Weights of a small image autoencoder: encoder depths [2, 2, 6, 2], decoder norm batchnorm.
Rows from block 6 of the encoder of a small image autoencoder, named by matrix and row number. Rows with one number belong to one channel. Each number is 50 + 10 x the weight over its row's rms, rounded and kept within 0 to 99. All counts start at 0.
After each channel's rows are labels from the 100 images, of 14848, where the channel reaches its highest value: "top examples" is what is common among them. Only what is clearly more common there than usual is listed. The data: capsule endoscopy frames (Kvasir-Capsule).
# convs0: expand pointwise conv (encoder.blocks.6.convs.0.weight, 960x160x1x1), inputs 80-159
# convs2: project pointwise conv (encoder.blocks.6.convs.2.weight, 160x960x1x1, transposed), outputs 80-159

convs0.729:43 47 44 48 46 52 46 52 31 41 65 55 57 55 43 26 45 55 62 39 52 59 50 59 55 56 57 54 51 55 50 59 32 49 55 45 45 48 58 54 56 34 70 59 24 50 41 16 51 49 50 51 57 32 53 43 65 41 64 40 39 59 37 68 42 54 53 46 48 44 48 34 47 51 47 49 41 33 57 42
convs2.729:44 53 70 46 25 51 25 36 44 30 33 66 78 35 45 37 70 47 50 61 50 51 58 46 45 42 49 35 43 41 57 61 54 35 37 55 32 47 56 38 44 55 42 36 47 56 61 67 59 59 53 55 38 58 47 52 57 68 46 50 71 46 59 54 43 47 47 52 50 44 46 36 53 42 31 64 41 45 51 55
top examples: finding: reduced mucosal view

convs0.56:60 58 60 55 42 52 64 41 39 48 73 46 56 42 47 58 50 35 54 45 65 52 39 47 48 48 57 33 47 67 64 58 60 49 44 59 48 50 44 62 63 37 54 42 41 59 46 59 54 52 49 37 57 52 54 58 60 20 62 28 53 53 31 52 54 45 57 43 42 29 55 30 47 46 28 56 44 37 56 53
convs2.56:33 50 53 41 59 45 39 61 50 60 31 56 26 37 22 52 59 44 40 38 29 56 56 56 55 45 35 65 48 26 41 38 45 53 47 57 65 42 55 38 43 60 47 46 56 48 55 48 55 62 48 51 51 35 42 52 49 64 56 59 50 55 52 69 41 48 28 53 58 73 49 62 50 52 70 37 59 46 51 49
top examples: finding: reduced mucosal view

convs0.245:43 60 39 56 59 56 32 41 43 29 52 54 44 45 50 44 38 54 44 54 72 40 22 50 51 61 40 55 39 59 53 52 48 40 32 52 45 66 54 46 56 47 38 55 50 55 59 44 38 48 66 46 44 64 29 38 24 55 53 50 66 45 55 73 43 52 63 72 47 49 52 49 57 50 42 67 63 49 47 50
convs2.245:55 41 36 56 57 66 60 51 49 51 54 34 43 50 40 45 43 46 37 59 54 55 41 71 43 49 44 55 43 34 66 71 45 34 43 39 45 60 44 41 62 45 48 53 58 40 51 56 55 61 45 46 44 59 48 36 65 45 30 38 49 51 51 84 45 61 32 37 64 58 47 52 41 63 57 49 60 60 54 55
top examples: finding: pylorus

convs0.69:62 62 44 65 52 35 40 55 48 28 52 65 41 51 43 34 39 42 35 52 51 38 33 38 60 44 49 60 59 47 38 52 66 40 51 54 39 40 48 54 47 49 51 55 57 39 50 45 36 52 65 21 53 64 43 66 49 43 46 52 42 30 46 57 49 55 40 63 49 45 63 45 52 36 47 43 35 62 43 49
convs2.69:52 29 33 54 46 61 63 58 53 53 70 53 51 57 37 49 60 43 54 56 49 55 51 58 64 60 47 38 66 48 57 58 54 35 46 45 49 48 62 54 49 60 41 39 58 34 57 48 39 63 44 38 53 49 44 49 54 69 58 22 59 47 52 51 44 46 48 43 48 41 57 52 37 69 47 44 48 53 38 32
top examples: finding: blood fresh

convs0.375:47 65 40 43 36 57 27 52 54 39 38 62 44 40 35 57 62 56 54 66 37 61 58 49 55 52 63 53 48 38 44 46 40 54 53 59 61 59 47 39 39 59 59 57 58 55 69 41 57 52 36 35 45 65 61 44 36 64 30 44 26 44 55 40 36 34 64 43 47 55 35 45 34 41 45 52 53 43 42 56
convs2.375:41 56 49 45 23 60 41 60 58 44 35 60 57 42 61 36 51 52 75 46 35 55 51 57 51 58 45 49 41 36 49 45 53 52 46 37 59 24 41 47 61 59 55 56 40 63 44 54 58 33 54 39 43 55 51 56 52 53 49 49 49 38 61 52 46 31 43 50 43 50 40 46 48 44 52 58 61 46 57 53
top examples: finding: pylorus

convs0.243:46 45 43 73 55 66 35 43 55 49 47 68 28 48 41 45 47 52 55 62 37 57 73 52 53 49 44 46 58 44 30 33 44 70 55 62 60 62 52 53 56 56 52 47 59 39 53 30 59 54 38 60 37 41 50 54 68 44 43 67 49 56 58 23 33 52 60 44 53 44 46 62 37 37 37 53 48 43 41 65
convs2.243:62 60 32 50 54 64 58 52 43 61 53 51 28 49 54 47 69 52 46 57 45 38 69 48 49 54 62 51 55 64 65 54 44 46 70 43 61 39 60 45 51 54 49 65 48 46 39 56 54 51 32 47 55 42 43 45 49 46 43 50 54 40 36 64 46 34 37 37 41 47 67 36 39 49 48 60 53 47 51 56
top examples: finding: pylorus

convs0.711:52 43 77 47 50 61 57 56 60 44 58 45 58 57 51 57 38 37 39 33 60 58 39 73 49 45 50 39 53 57 62 50 57 42 57 32 62 53 37 66 48 62 44 74 36 45 48 61 42 61 33 44 50 68 56 75 51 40 41 27 52 42 41 52 60 58 50 39 46 55 46 67 47 57 39 41 38 59 42 46
convs2.711:41 54 34 38 56 41 39 59 36 49 54 64 61 50 50 38 57 67 57 48 46 53 60 53 37 67 41 67 29 47 51 52 32 46 58 59 42 58 67 45 52 43 41 43 47 52 46 32 54 42 48 59 81 24 66 42 47 44 62 75 55 52 51 38 51 36 57 65 73 45 53 44 56 56 48 75 59 26 53 42
top examples: finding: pylorus

convs0.508:56 42 54 61 53 72 42 56 58 39 29 43 45 45 49 48 36 44 37 54 38 55 44 59 60 52 53 53 49 60 35 30 50 39 44 45 42 48 75 60 37 45 50 67 69 49 50 26 66 52 41 65 56 59 63 51 52 48 31 59 57 47 56 56 49 61 37 51 45 49 53 44 59 45 35 65 60 43 44 45
convs2.508:51 37 50 38 42 39 44 32 56 56 61 44 55 47 43 44 44 63 59 53 54 41 43 65 64 47 44 32 61 52 54 44 42 67 44 49 39 49 55 42 24 59 42 60 44 58 28 41 57 59 60 39 50 53 41 49 45 47 38 52 34 47 78 35 54 34 39 41 45 68 55 35 62 56 49 55 43 42 61 65
top examples: finding: pylorus

convs0.546:55 57 61 44 39 45 43 54 47 62 49 52 61 35 44 38 56 36 44 53 53 65 60 22 52 36 51 52 62 66 45 62 49 57 61 55 38 61 52 74 81 40 37 59 53 52 39 58 56 39 58 48 59 57 61 57 47 47 53 56 53 48 41 45 45 38 54 51 47 37 64 58 54 41 49 46 44 47 47 67
convs2.546:60 47 51 42 48 54 55 49 54 60 48 55 55 46 62 72 58 41 47 51 52 47 56 41 38 58 40 70 49 65 43 68 48 68 53 54 51 58 38 47 62 51 47 57 48 46 47 60 55 41 40 56 35 46 62 55 47 37 52 64 33 51 40 47 43 45 45 53 53 54 67 50 27 49 46 56 65 44 30 85
top examples: finding: blood fresh

convs0.209:40 62 66 53 52 46 51 50 60 42 49 50 52 71 54 42 45 46 44 50 45 47 38 47 44 50 55 51 47 49 56 51 53 47 59 59 44 32 33 62 65 47 53 46 41 54 39 54 52 54 58 60 51 43 36 37 22 32 44 49 48 37 60 69 56 50 47 47 64 53 27 54 50 54 39 59 68 45 62 38
convs2.209:48 61 26 45 53 60 40 52 55 69 50 31 38 61 62 52 49 50 48 45 60 54 34 39 50 36 46 59 65 53 63 71 54 47 54 50 34 54 83 62 59 40 53 47 59 56 45 45 46 64 44 55 45 50 48 25 30 48 46 52 41 47 31 56 37 60 53 40 55 45 42 29 29 40 50 48 57 48 47 50
top examples: finding: blood fresh

convs0.596:47 57 48 54 43 77 48 63 55 60 41 59 48 46 50 51 51 59 66 54 44 51 45 45 51 52 46 37 46 49 46 59 42 50 46 49 34 62 58 57 50 47 40 69 50 45 40 37 66 41 34 71 56 59 57 60 31 66 33 61 40 55 55 38 62 48 59 25 41 58 52 52 63 46 48 54 47 26 42 48
convs2.596:44 44 47 60 52 41 71 40 46 48 59 50 36 34 51 39 59 47 53 56 56 40 50 66 52 54 53 45 50 40 47 60 43 52 47 44 56 45 51 49 56 46 40 27 63 43 40 65 40 55 40 29 42 46 40 40 55 54 56 37 49 40 50 58 40 51 43 27 35 45 59 33 58 41 32 49 60 45 48 35
top examples: finding: pylorus

convs0.342:40 58 38 42 63 60 71 45 60 59 50 45 45 35 51 52 65 48 49 46 50 53 52 62 39 54 43 53 34 61 53 63 70 23 43 44 54 51 51 45 52 58 40 50 34 40 53 53 60 56 58 43 59 54 49 41 57 43 62 46 36 55 46 60 46 55 35 53 61 61 58 43 43 53 40 62 49 52 62 39
convs2.342:64 34 49 56 60 53 54 44 56 52 53 50 49 55 43 69 66 41 38 65 43 59 57 61 51 44 44 50 44 50 47 58 68 46 58 47 78 61 44 42 45 53 49 37 62 43 54 32 36 63 54 66 66 64 41 61 42 47 48 48 48 39 50 39 56 50 52 43 54 43 58 34 34 63 48 76 30 65 58 49
top examples: finding: blood fresh

convs0.21:57 44 51 34 37 43 48 43 66 43 50 51 29 60 32 57 60 52 51 71 58 56 37 62 42 61 57 63 48 29 52 44 47 61 49 59 57 42 52 49 37 48 55 59 56 34 65 34 55 54 43 59 43 55 70 50 53 34 55 38 53 59 52 48 70 56 40 40 61 42 38 47 35 57 49 56 46 43 54 43
convs2.21:60 48 62 56 52 45 53 47 43 67 53 67 27 63 45 56 66 39 60 39 49 53 57 48 48 63 56 54 52 40 51 57 45 61 45 45 55 44 49 27 35 56 54 51 54 40 53 35 44 61 67 61 62 39 53 58 43 40 51 40 63 62 54 49 51 44 46 48 51 46 46 39 46 61 31 66 55 58 44 59
top examples: finding: blood fresh

convs0.386:49 63 17 48 51 43 74 63 52 50 36 38 42 72 51 39 60 35 64 48 66 51 42 38 40 48 51 49 57 49 44 60 29 39 55 51 39 56 56 52 48 41 60 44 44 52 57 44 32 52 64 25 51 40 40 41 59 35 45 60 58 39 53 47 53 46 53 40 48 62 42 51 30 45 43 38 60 59 51 51
convs2.386:47 36 52 42 63 41 66 42 51 51 57 53 45 59 59 47 66 57 52 54 51 52 37 35 81 55 63 43 55 63 69 54 73 62 61 46 65 40 60 56 61 49 44 64 60 58 37 58 40 45 42 47 40 49 56 57 40 63 58 58 55 45 34 66 61 40 51 52 47 32 57 34 55 59 56 36 49 52 61 62
top examples: finding: blood fresh

convs0.315:52 51 43 38 25 49 53 29 56 32 58 50 55 51 33 34 69 54 69 38 64 52 53 51 57 58 50 56 61 51 55 55 55 41 51 53 41 60 58 58 46 36 67 42 47 48 41 35 45 40 48 28 52 42 42 47 60 40 73 34 32 52 49 56 32 60 57 47 49 46 36 54 57 56 38 44 35 41 47 42
convs2.315:53 56 59 51 49 60 42 36 44 51 48 33 54 45 46 43 59 59 49 67 49 65 50 58 50 53 52 44 38 46 56 62 57 44 43 53 52 43 62 42 44 59 25 43 51 57 59 56 46 69 60 60 43 68 47 42 61 58 44 44 52 65 44 48 37 43 54 62 38 40 50 36 50 46 31 58 52 48 66 46
top examples: finding: reduced mucosal view

convs0.493:59 38 48 40 52 32 52 28 46 52 48 55 43 27 53 48 51 67 40 50 52 47 58 59 47 42 46 35 32 51 56 44 44 50 44 34 59 68 55 52 36 48 40 30 53 54 33 48 53 58 38 49 21 64 42 55 23 49 34 46 52 46 61 54 52 44 48 56 45 59 60 57 36 52 50 58 61 47 41 43
convs2.493:37 53 52 52 40 51 34 47 43 48 62 42 38 71 44 63 44 44 33 54 44 40 46 58 77 59 57 42 57 58 36 36 42 47 34 61 51 58 50 46 61 55 49 57 48 40 40 46 48 48 45 33 47 57 55 61 58 33 55 47 56 44 36 41 37 49 41 53 58 60 39 55 53 44 46 54 57 55 57 47
top examples: finding: pylorus

convs0.519:67 47 60 47 44 55 50 61 45 75 48 32 66 45 38 55 59 62 46 39 38 43 51 45 49 50 51 40 61 72 49 67 55 50 62 53 55 56 73 35 59 65 39 58 32 51 37 49 61 41 35 45 59 38 34 48 61 59 54 57 59 43 48 47 40 47 51 43 51 50 39 44 46 45 41 43 30 47 50 58
convs2.519:51 64 35 35 43 31 36 33 76 63 38 49 54 53 80 50 44 42 54 52 40 61 52 40 53 28 64 70 47 45 45 51 54 50 44 43 43 63 46 46 54 55 50 53 53 43 60 51 58 52 34 67 42 45 54 32 38 48 59 57 55 41 55 37 57 59 46 62 69 33 53 54 24 51 46 45 67 51 54 55
top examples: finding: blood fresh

convs0.350:57 45 65 49 48 54 52 30 61 37 52 59 42 47 59 53 44 48 62 52 48 48 73 72 42 48 55 56 68 50 62 50 44 48 50 57 70 66 38 34 45 43 52 56 66 58 44 48 47 33 46 61 49 47 40 48 40 49 52 55 31 60 46 39 61 54 53 40 45 35 31 56 65 34 53 45 68 51 39 40
convs2.350:51 41 52 40 38 49 38 50 53 62 42 51 44 64 41 33 68 49 59 38 46 51 45 35 50 48 55 49 50 45 52 58 46 56 44 51 33 41 57 45 52 42 38 54 47 61 46 58 52 44 23 40 31 65 57 63 42 46 55 51 59 56 60 66 64 44 41 57 45 34 58 49 41 50 62 53 33 48 61 58
top examples: finding: foreign body

convs0.327:54 42 58 49 51 41 49 53 71 50 55 40 42 43 47 55 46 56 51 48 51 45 63 53 43 65 50 57 64 41 64 27 53 60 41 42 51 48 61 31 47 65 48 44 41 36 47 63 40 37 39 63 52 44 60 38 48 58 38 41 53 48 43 40 48 45 44 40 52 56 38 70 59 54 35 43 60 65 52 36
convs2.327:55 45 56 52 57 63 35 57 55 46 43 50 56 49 41 43 42 71 59 58 57 19 45 43 32 59 54 46 50 30 58 45 56 54 30 67 53 65 51 49 61 44 46 66 58 50 48 44 67 24 47 44 59 52 65 46 46 48 62 64 78 51 51 50 39 53 50 57 51 48 39 42 53 58 51 29 64 43 49 47
top examples: finding: ileocecal valve

convs0.150:25 43 50 26 66 42 68 69 45 54 33 61 48 51 53 53 51 56 54 56 46 55 42 56 44 64 53 43 60 66 63 67 56 49 39 37 40 38 52 63 34 43 49 62 56 56 51 45 56 49 40 34 61 76 30 51 61 40 49 45 40 38 45 64 66 58 45 55 40 38 37 25 42 44 26 54 55 52 38 57
convs2.150:45 52 35 39 55 57 50 54 48 32 44 73 38 52 46 49 50 46 59 42 52 64 55 51 62 53 59 59 38 52 64 64 59 55 51 52 47 54 60 40 52 62 42 67 51 59 39 74 52 47 58 51 55 57 46 46 56 49 38 43 40 42 50 43 51 45 48 71 31 44 58 50 64 45 53 46 32 28 57 43
top examples: finding: foreign body

convs0.75:62 23 45 38 52 49 59 55 46 65 28 39 59 53 58 58 52 43 50 61 50 46 56 47 39 42 44 53 46 52 56 42 49 49 39 42 67 40 53 49 57 56 46 50 68 43 50 51 64 41 48 47 57 44 40 62 47 48 44 49 58 65 71 42 51 42 48 53 59 52 54 63 53 49 63 36 58 72 52 35
convs2.75:56 69 58 51 70 33 49 40 55 61 44 45 52 36 37 43 55 77 29 58 46 64 51 55 54 36 44 41 49 45 45 52 47 59 65 50 56 48 32 55 40 60 39 64 41 86 47 55 46 57 60 49 52 45 47 35 55 52 54 58 64 47 77 49 52 32 26 48 52 55 47 52 42 49 65 38 35 57 52 54
top examples: finding: foreign body; finding: pylorus

convs0.500:62 44 43 51 42 46 50 51 57 30 60 45 48 60 31 54 54 43 45 32 52 53 54 32 62 29 43 62 55 65 52 60 52 63 50 48 52 51 30 52 55 66 46 45 56 44 50 52 32 58 61 47 49 40 53 72 55 53 36 53 56 52 69 63 61 57 43 52 55 56 45 46 56 37 40 50 54 32 51 62
convs2.500:35 55 61 52 61 45 50 57 50 61 53 57 57 52 38 70 59 70 61 58 47 46 48 48 55 70 50 42 51 48 47 45 42 45 75 62 58 47 49 47 50 26 45 48 38 68 46 48 55 67 53 50 64 40 52 56 50 52 36 50 57 43 41 44 52 36 31 54 50 55 57 47 47 50 46 46 67 53 59 59
top examples: finding: angiectasia

convs0.566:59 47 58 32 32 44 70 64 65 56 40 52 40 52 51 65 49 44 32 52 44 41 59 61 38 62 62 55 41 46 71 42 65 63 43 42 41 45 53 46 42 57 52 63 66 55 48 54 57 38 44 42 51 51 48 50 50 42 38 33 39 62 53 48 79 39 47 51 36 72 58 48 64 53 57 48 43 58 45 59
convs2.566:47 37 59 31 49 46 62 49 58 23 50 85 22 52 58 47 44 49 49 49 41 54 60 44 62 55 47 47 47 74 51 35 51 63 57 65 65 54 38 52 49 48 60 63 54 35 32 35 45 59 63 61 35 57 48 44 55 55 56 59 33 53 49 47 58 49 62 54 55 45 50 54 53 51 70 49 41 45 47 76
top examples: finding: pylorus; finding: reduced mucosal view

convs0.712:65 40 52 58 50 51 58 49 52 54 62 45 63 51 51 46 62 45 49 46 47 44 44 55 33 59 31 48 39 31 58 42 51 54 53 57 60 39 45 59 57 65 61 48 31 31 54 54 45 48 45 46 40 54 36 32 81 44 39 51 53 50 60 64 59 39 67 60 38 40 54 45 67 52 53 55 43 58 52 57
convs2.712:63 39 52 47 53 54 77 48 30 31 48 58 54 51 72 53 51 59 68 58 56 54 50 47 55 49 62 36 54 53 51 28 71 51 37 60 73 50 48 49 62 52 56 40 71 61 54 55 50 40 48 37 73 44 55 58 47 30 49 36 50 48 43 63 69 53 44 50 56 46 56 56 40 65 61 47 59 65 65 65
top examples: finding: blood fresh

convs0.184:50 63 74 49 43 56 60 53 53 70 57 45 47 61 61 55 52 43 52 60 48 52 46 52 53 36 44 50 35 53 61 50 53 52 36 53 45 36 45 48 53 56 48 60 57 42 42 63 54 31 44 61 62 49 40 58 37 52 43 44 63 62 59 45 50 62 56 48 41 56 60 61 51 51 49 42 67 85 47 51
convs2.184:43 50 42 37 52 40 56 52 67 45 51 54 36 57 46 47 60 41 49 61 63 31 30 38 54 73 63 47 52 52 48 41 40 58 51 47 37 54 40 43 49 44 61 56 64 39 60 45 35 44 51 46 33 65 52 48 48 46 58 50 45 47 57 53 51 40 50 60 56 36 41 72 59 34 44 41 39 43 34 68
top examples: finding: foreign body

convs0.24:56 48 49 44 52 30 37 35 57 45 36 58 42 44 47 49 67 43 31 59 43 38 53 62 50 35 41 48 32 40 66 47 51 49 32 53 59 51 56 45 60 25 60 44 48 58 49 62 52 45 45 54 49 61 43 31 41 46 43 48 65 44 42 54 74 41 54 58 43 43 47 53 45 71 39 40 37 37 29 40
convs2.24:47 57 35 45 51 56 54 42 49 54 44 66 47 62 74 59 58 45 56 39 40 56 50 45 55 41 55 46 47 60 58 45 39 60 59 39 38 58 55 53 26 61 53 46 46 41 47 43 48 65 63 57 51 59 67 65 45 26 47 56 33 60 55 52 54 60 38 53 64 51 53 59 56 55 71 58 57 35 58 60
top examples: finding: pylorus

convs0.575:42 48 58 51 59 42 55 44 55 51 60 46 35 40 59 32 46 45 34 51 48 46 41 55 50 51 40 67 59 50 44 60 49 42 58 61 47 46 42 58 62 48 68 40 33 53 50 60 81 52 30 61 52 39 54 65 56 59 52 56 57 47 38 45 37 52 48 55 56 61 42 78 52 49 52 50 42 43 38 38
convs2.575:37 61 53 42 46 48 45 51 58 57 51 39 37 43 54 38 49 35 37 47 35 55 46 45 41 52 39 64 57 38 52 53 45 47 59 43 39 51 50 52 35 49 56 34 44 40 49 53 64 70 41 47 59 43 55 49 75 39 57 52 58 39 47 33 35 32 40 66 45 63 30 75 54 55 49 64 46 36 40 27
top examples: finding: blood fresh

convs0.208:51 51 60 62 41 42 51 39 40 32 76 48 50 46 40 40 35 54 70 47 51 55 43 44 39 57 55 57 46 46 51 46 54 38 57 49 45 40 62 54 53 45 54 47 44 54 43 54 51 63 39 28 60 47 62 62 69 39 66 37 47 58 49 48 42 65 64 44 38 52 56 44 47 44 36 43 45 31 63 57
convs2.208:50 57 49 50 60 51 49 56 49 49 33 51 45 40 45 66 70 58 46 50 43 43 52 57 60 44 57 44 44 47 58 46 50 54 49 50 72 38 52 50 55 58 44 55 49 65 48 60 49 48 72 77 59 39 42 39 46 52 65 44 54 67 63 47 50 52 28 47 52 45 43 46 49 58 67 55 45 56 47 50
top examples: finding: reduced mucosal view

convs0.736:40 53 65 43 49 40 70 52 33 56 57 60 37 53 58 48 44 70 46 71 58 47 52 60 46 54 43 53 43 45 73 43 49 39 59 55 61 44 63 45 49 35 55 63 53 57 59 59 52 60 43 44 50 58 55 40 34 46 52 62 44 53 46 48 43 58 35 49 52 49 50 55 70 29 35 54 46 61 30 50
convs2.736:57 56 52 56 59 42 60 36 52 43 38 65 39 36 44 46 47 47 54 57 47 72 44 46 53 54 44 38 54 45 42 28 68 49 62 60 64 40 56 58 51 53 42 39 42 61 62 54 35 54 53 53 54 61 51 47 55 45 53 36 37 53 45 64 46 62 39 56 57 47 55 45 57 50 37 46 35 53 68 28
top examples: finding: pylorus

convs0.382:67 61 53 59 25 40 56 39 69 57 46 56 70 66 62 39 36 39 58 45 54 44 57 45 52 53 37 59 40 57 56 37 63 57 50 55 60 59 45 44 38 36 53 61 59 54 47 35 51 34 53 65 58 44 52 60 74 27 42 47 53 50 57 35 39 45 46 38 46 58 59 58 53 48 66 62 47 53 41 38
convs2.382:47 55 54 65 69 42 44 38 60 69 34 52 40 40 35 53 46 49 54 52 51 36 53 53 57 63 57 50 50 48 38 37 56 53 48 61 42 68 53 36 63 41 60 50 47 61 52 64 39 42 49 44 48 48 48 54 34 48 59 45 59 54 55 55 48 41 33 51 57 39 52 60 43 47 51 59 47 55 57 55
top examples: finding: ileocecal valve

convs0.645:37 49 38 58 50 56 61 49 61 44 24 44 68 54 37 42 69 59 45 43 57 61 40 54 60 60 57 63 56 46 68 57 52 50 48 47 51 50 41 37 49 55 59 45 56 38 72 59 24 45 50 44 50 71 24 55 53 52 59 43 54 39 45 43 54 63 48 52 53 33 20 45 40 61 42 54 32 62 53 56
convs2.645:44 45 47 50 71 40 58 52 53 53 66 61 43 38 45 63 45 46 50 53 61 48 44 48 44 45 61 47 41 50 58 59 52 48 62 58 34 38 52 58 48 53 50 58 36 60 25 47 43 39 56 51 50 45 50 46 48 53 37 56 39 40 54 53 64 55 38 43 64 61 66 61 61 68 47 40 66 48 64 65
top examples: finding: ileocecal valve

convs0.19:36 48 71 46 42 43 57 49 60 40 43 57 58 41 48 42 34 45 40 39 57 58 43 59 69 61 50 33 53 48 67 57 37 54 50 46 66 61 50 56 60 48 55 60 46 41 51 65 29 64 51 53 46 54 57 50 45 51 51 47 40 58 54 59 36 54 66 46 57 54 62 77 59 52 64 51 35 55 50 52
convs2.19:35 33 43 55 65 62 55 44 31 44 58 55 47 46 63 32 46 33 46 57 45 38 58 47 38 54 42 57 48 57 42 46 43 51 43 47 50 54 40 59 50 50 63 56 70 60 55 50 34 40 41 73 55 54 54 40 58 69 41 64 44 57 70 29 48 43 42 66 51 53 48 33 63 53 41 59 56 39 39 58
top examples: finding: pylorus