python train.py --bottleneck="plain" --encoder_stem="deep" --loss="l1" --decoder_widths=[64, 128, 128, 128] --decoder_blocks_per_level=1 --optimizer="soap" --merge_dims=true --one_sided=false --final_lr_fraction=0.05
Rows from block 0 of the decoder of a small image autoencoder, named by matrix and row number. Rows with one number belong to one channel. Each number is 128 + 32 x the weight over its row's rms, rounded and kept within 0 to 255. All counts start at 0. Numbers have three digits each. After the name is the row's rms in percent of the matrix's.
After each channel's rows are labels from the 100 images, of 14848, where the channel reaches its highest value: "patch colour" is the nearest of a few named colours to the mean colour under the peak; "strongest on" is what is common among them. Only what is clearly more common there than usual is listed. The data: capsule endoscopy frames (Kvasir-Capsule).
# convs0: first 3x3 conv (decoder.mid.0.convs.0.weight, 128x128x3x3, each kernel summed), inputs 0-127
# convs1: second 3x3 conv (decoder.mid.0.convs.1.weight, 128x128x3x3, transposed, each kernel summed), outputs 0-127

convs0.68 097:152095151131094097165135097134168103128057105119116172100104135117143071111104100143134107102108193066086115120122187162089146083129060135096063150069090143102136097178134139151142096085116053133165148122184141116117128084122099169130125120081135159154187153113171218148148137138141079157170101102092165116081139175143143119099131088172147124088080144172117111162129101143135106129152
convs1.68 099:156121165158169129144149154167099098077137142136092084144070144086116144152132122150121117111166103149087109088117110131183163152141152127163165102115169104154111111097141057133149147043125097104145185134119092163142182120144096068219197121146131156110123186172174115083126192110149113173085208140186094108121106105095139172115109164092111123113093095142154108118147123163124138094129
patch colour: grey
strongest on: finding: blood fresh

convs0.63 093:100130123166086119061154154104146173050169126079138145125191149170104119150102124144097148117137091185167077144123162087158104153125123125107179207074172152134091100145160147134151073178124109170124173103069094148122110118112142127109074119092154045196128130144110157097064107116103100150081160106119119174139144126124124113149099091133131137148155113124088124136093129165065129072155
convs1.63 094:164185166119180147134111073123137129182084147183108102147176135090177166117130140101101172101091164145159113138144124125136152063192125163129092096150123165148094107126089121089159126073083127156088105116163104158106046168157187199166117135159143101156163115129108088110117147111100126125141072141113169094080109133134084127143129140144070103139167158170164083102162078096075145095142
patch colour: pink; grey
strongest on: finding: blood fresh

convs0.98 096:099112159129190135145064119153174127129134124163125186092148091171111127151147097112103178152084098086142073174088107106179156200162176156121098086154150094163122125169139097168124147133128087155180095153152122112107105117097139107130113144122099132199183171118113141153157163079081196123097135087196133145136155146212155115149127105136100086130105134161129169137154117172099073134084
convs1.98 092:110152149120095136129117146080122075110132129149118188073145141134129148128131103143110109169126170161093060097118170123088142070147104128135196127166145134138192104087097141157140160160132136122113203065131118087110137129093105168156076172095156079069151125086224074079087119165156113115080158094194114109142114099119108157126151097132058158112117137126138142111075160152129139157166
patch colour: grey
strongest on: finding: blood fresh

convs0.69 107:118140120194124159138137139122135077175104120129150155118131070119096080053121114167151172144112152079132108129179103142138153098141125129098117075126156112134119155169144130131127120157130096006134080144122048090098136123143144131132095183159133091164138111116124177115161128164086113174082138081131106125156066179122178123161088146093131071075145110129108139147141145136093100060200
convs1.69 101:134098094139144114149133159131133087138149161130179115158186161117104178162169135148130065108155098089150139119149086133152144159119146021161091082146117121114135136120144099140138099088089105166138111178127144166149140144153073085110167108144114115152129154140104154124154129191158103147130096199065130146110126145112160131030116124137090141113150192172055173154080163153172074134089
patch colour: orange; grey
strongest on: finding: ileocecal valve

convs0.43 091:125149113121126160203130164115149146108120112144089168092124188188104178112105120094117110183209139127087113144190120117161130126152132117094124154147122107087072255077092126158125107138153134179138091094107109122130108131161103149165158111116122154139142092163095159098140116113138066150103109118113166112113125167059087134130088149086102198126178105145101154190110120125167118131144
convs1.43 088:168154099104097150071101092110088133120138165126228171133129106166138147102147152115128115130163125124072099095143163142049079103156158102141101136108156151152143149087122193136110162136047143090139153198068109159217127161127153203144123159130145124161149143114116113148127156117093112124120165052155145164150135085149088123064116112142143154144156170172120128111111139144073146148123
patch colour: black
strongest on: finding: ileocecal valve

convs0.61 095:162103093162142143219107137093105156148123151136171168161122083131061124109113134058119140109149116111175165126146070191132130115090204056071142155119132125166177182143172078119129140163148123109078151142126180138112119103150123226146115149131096133136155099125102096144119132113130149173082187137130101108129155100122106149103102097088150097105114114155161179163103146080110106184113
convs1.61 100:125073116124104157114150132120144077099128140123144188138132137090175100127094085116143094123153106168154111087134135127028118100184094147167159060167116099136139096118127107128146098096163152086118105081078097191172131174127142111100119162083167158136151074169175095134162088138088137094122137027141138104119165163129121048128128130139112083105147156146143092105147143120172085083084
patch colour: orange
strongest on: finding: ileocecal valve

convs0.26 102:080199155035185054150145110119133153183159144146130139116134146148130174151114132094167135073163123147095117161186113162152108148207107133115087135104105128144171131110087129130070133140081161164120125162094139123109096113079129132122120094176133142154108048129116141075087135115132078115063150118181137095112139188104073123127090187089119165155138126124189118114134111137152173132117
convs1.26 080:092075124166099104171108084165192104078161153093122101191114132202121116108135137176083096149152084102163146127125097138074122101090133115146105131087118177073124120110092122211099048103157084113101185136152136161140191125144109142156158147120130104048115165099138163163172079168136120145168104127099112136125144145135140191184112119192151091111107120092136115153133146115142119126115
patch colour: grey
strongest on: finding: pylorus

convs0.117 105:087166097125062139106090158143099135100225157142148146134156100145088129096146123172148139100023121128105110099067138111113146137112106127123120111078142126112188088095097092092107118086117072109103162153147139101115118135091124112084114086089144133093102089130139143168118150145185090113123138117113148135155195102150142153112176114158157151145102075158090084227129128122185181162110
convs1.117 109:148167120158200098180157092068184102129155170133067132154146131133154125095147094152113097115155128162110164149074183140143146144121152099186147124203080091094108125131161120164150127080099148086158200155093090109148086080122134097102198156151128119156118129149151095092182126112139108160103107056130185119147139114064156119098070156124141125138104148104149128136121134170059099129103
patch colour: orange
strongest on: finding: ileocecal valve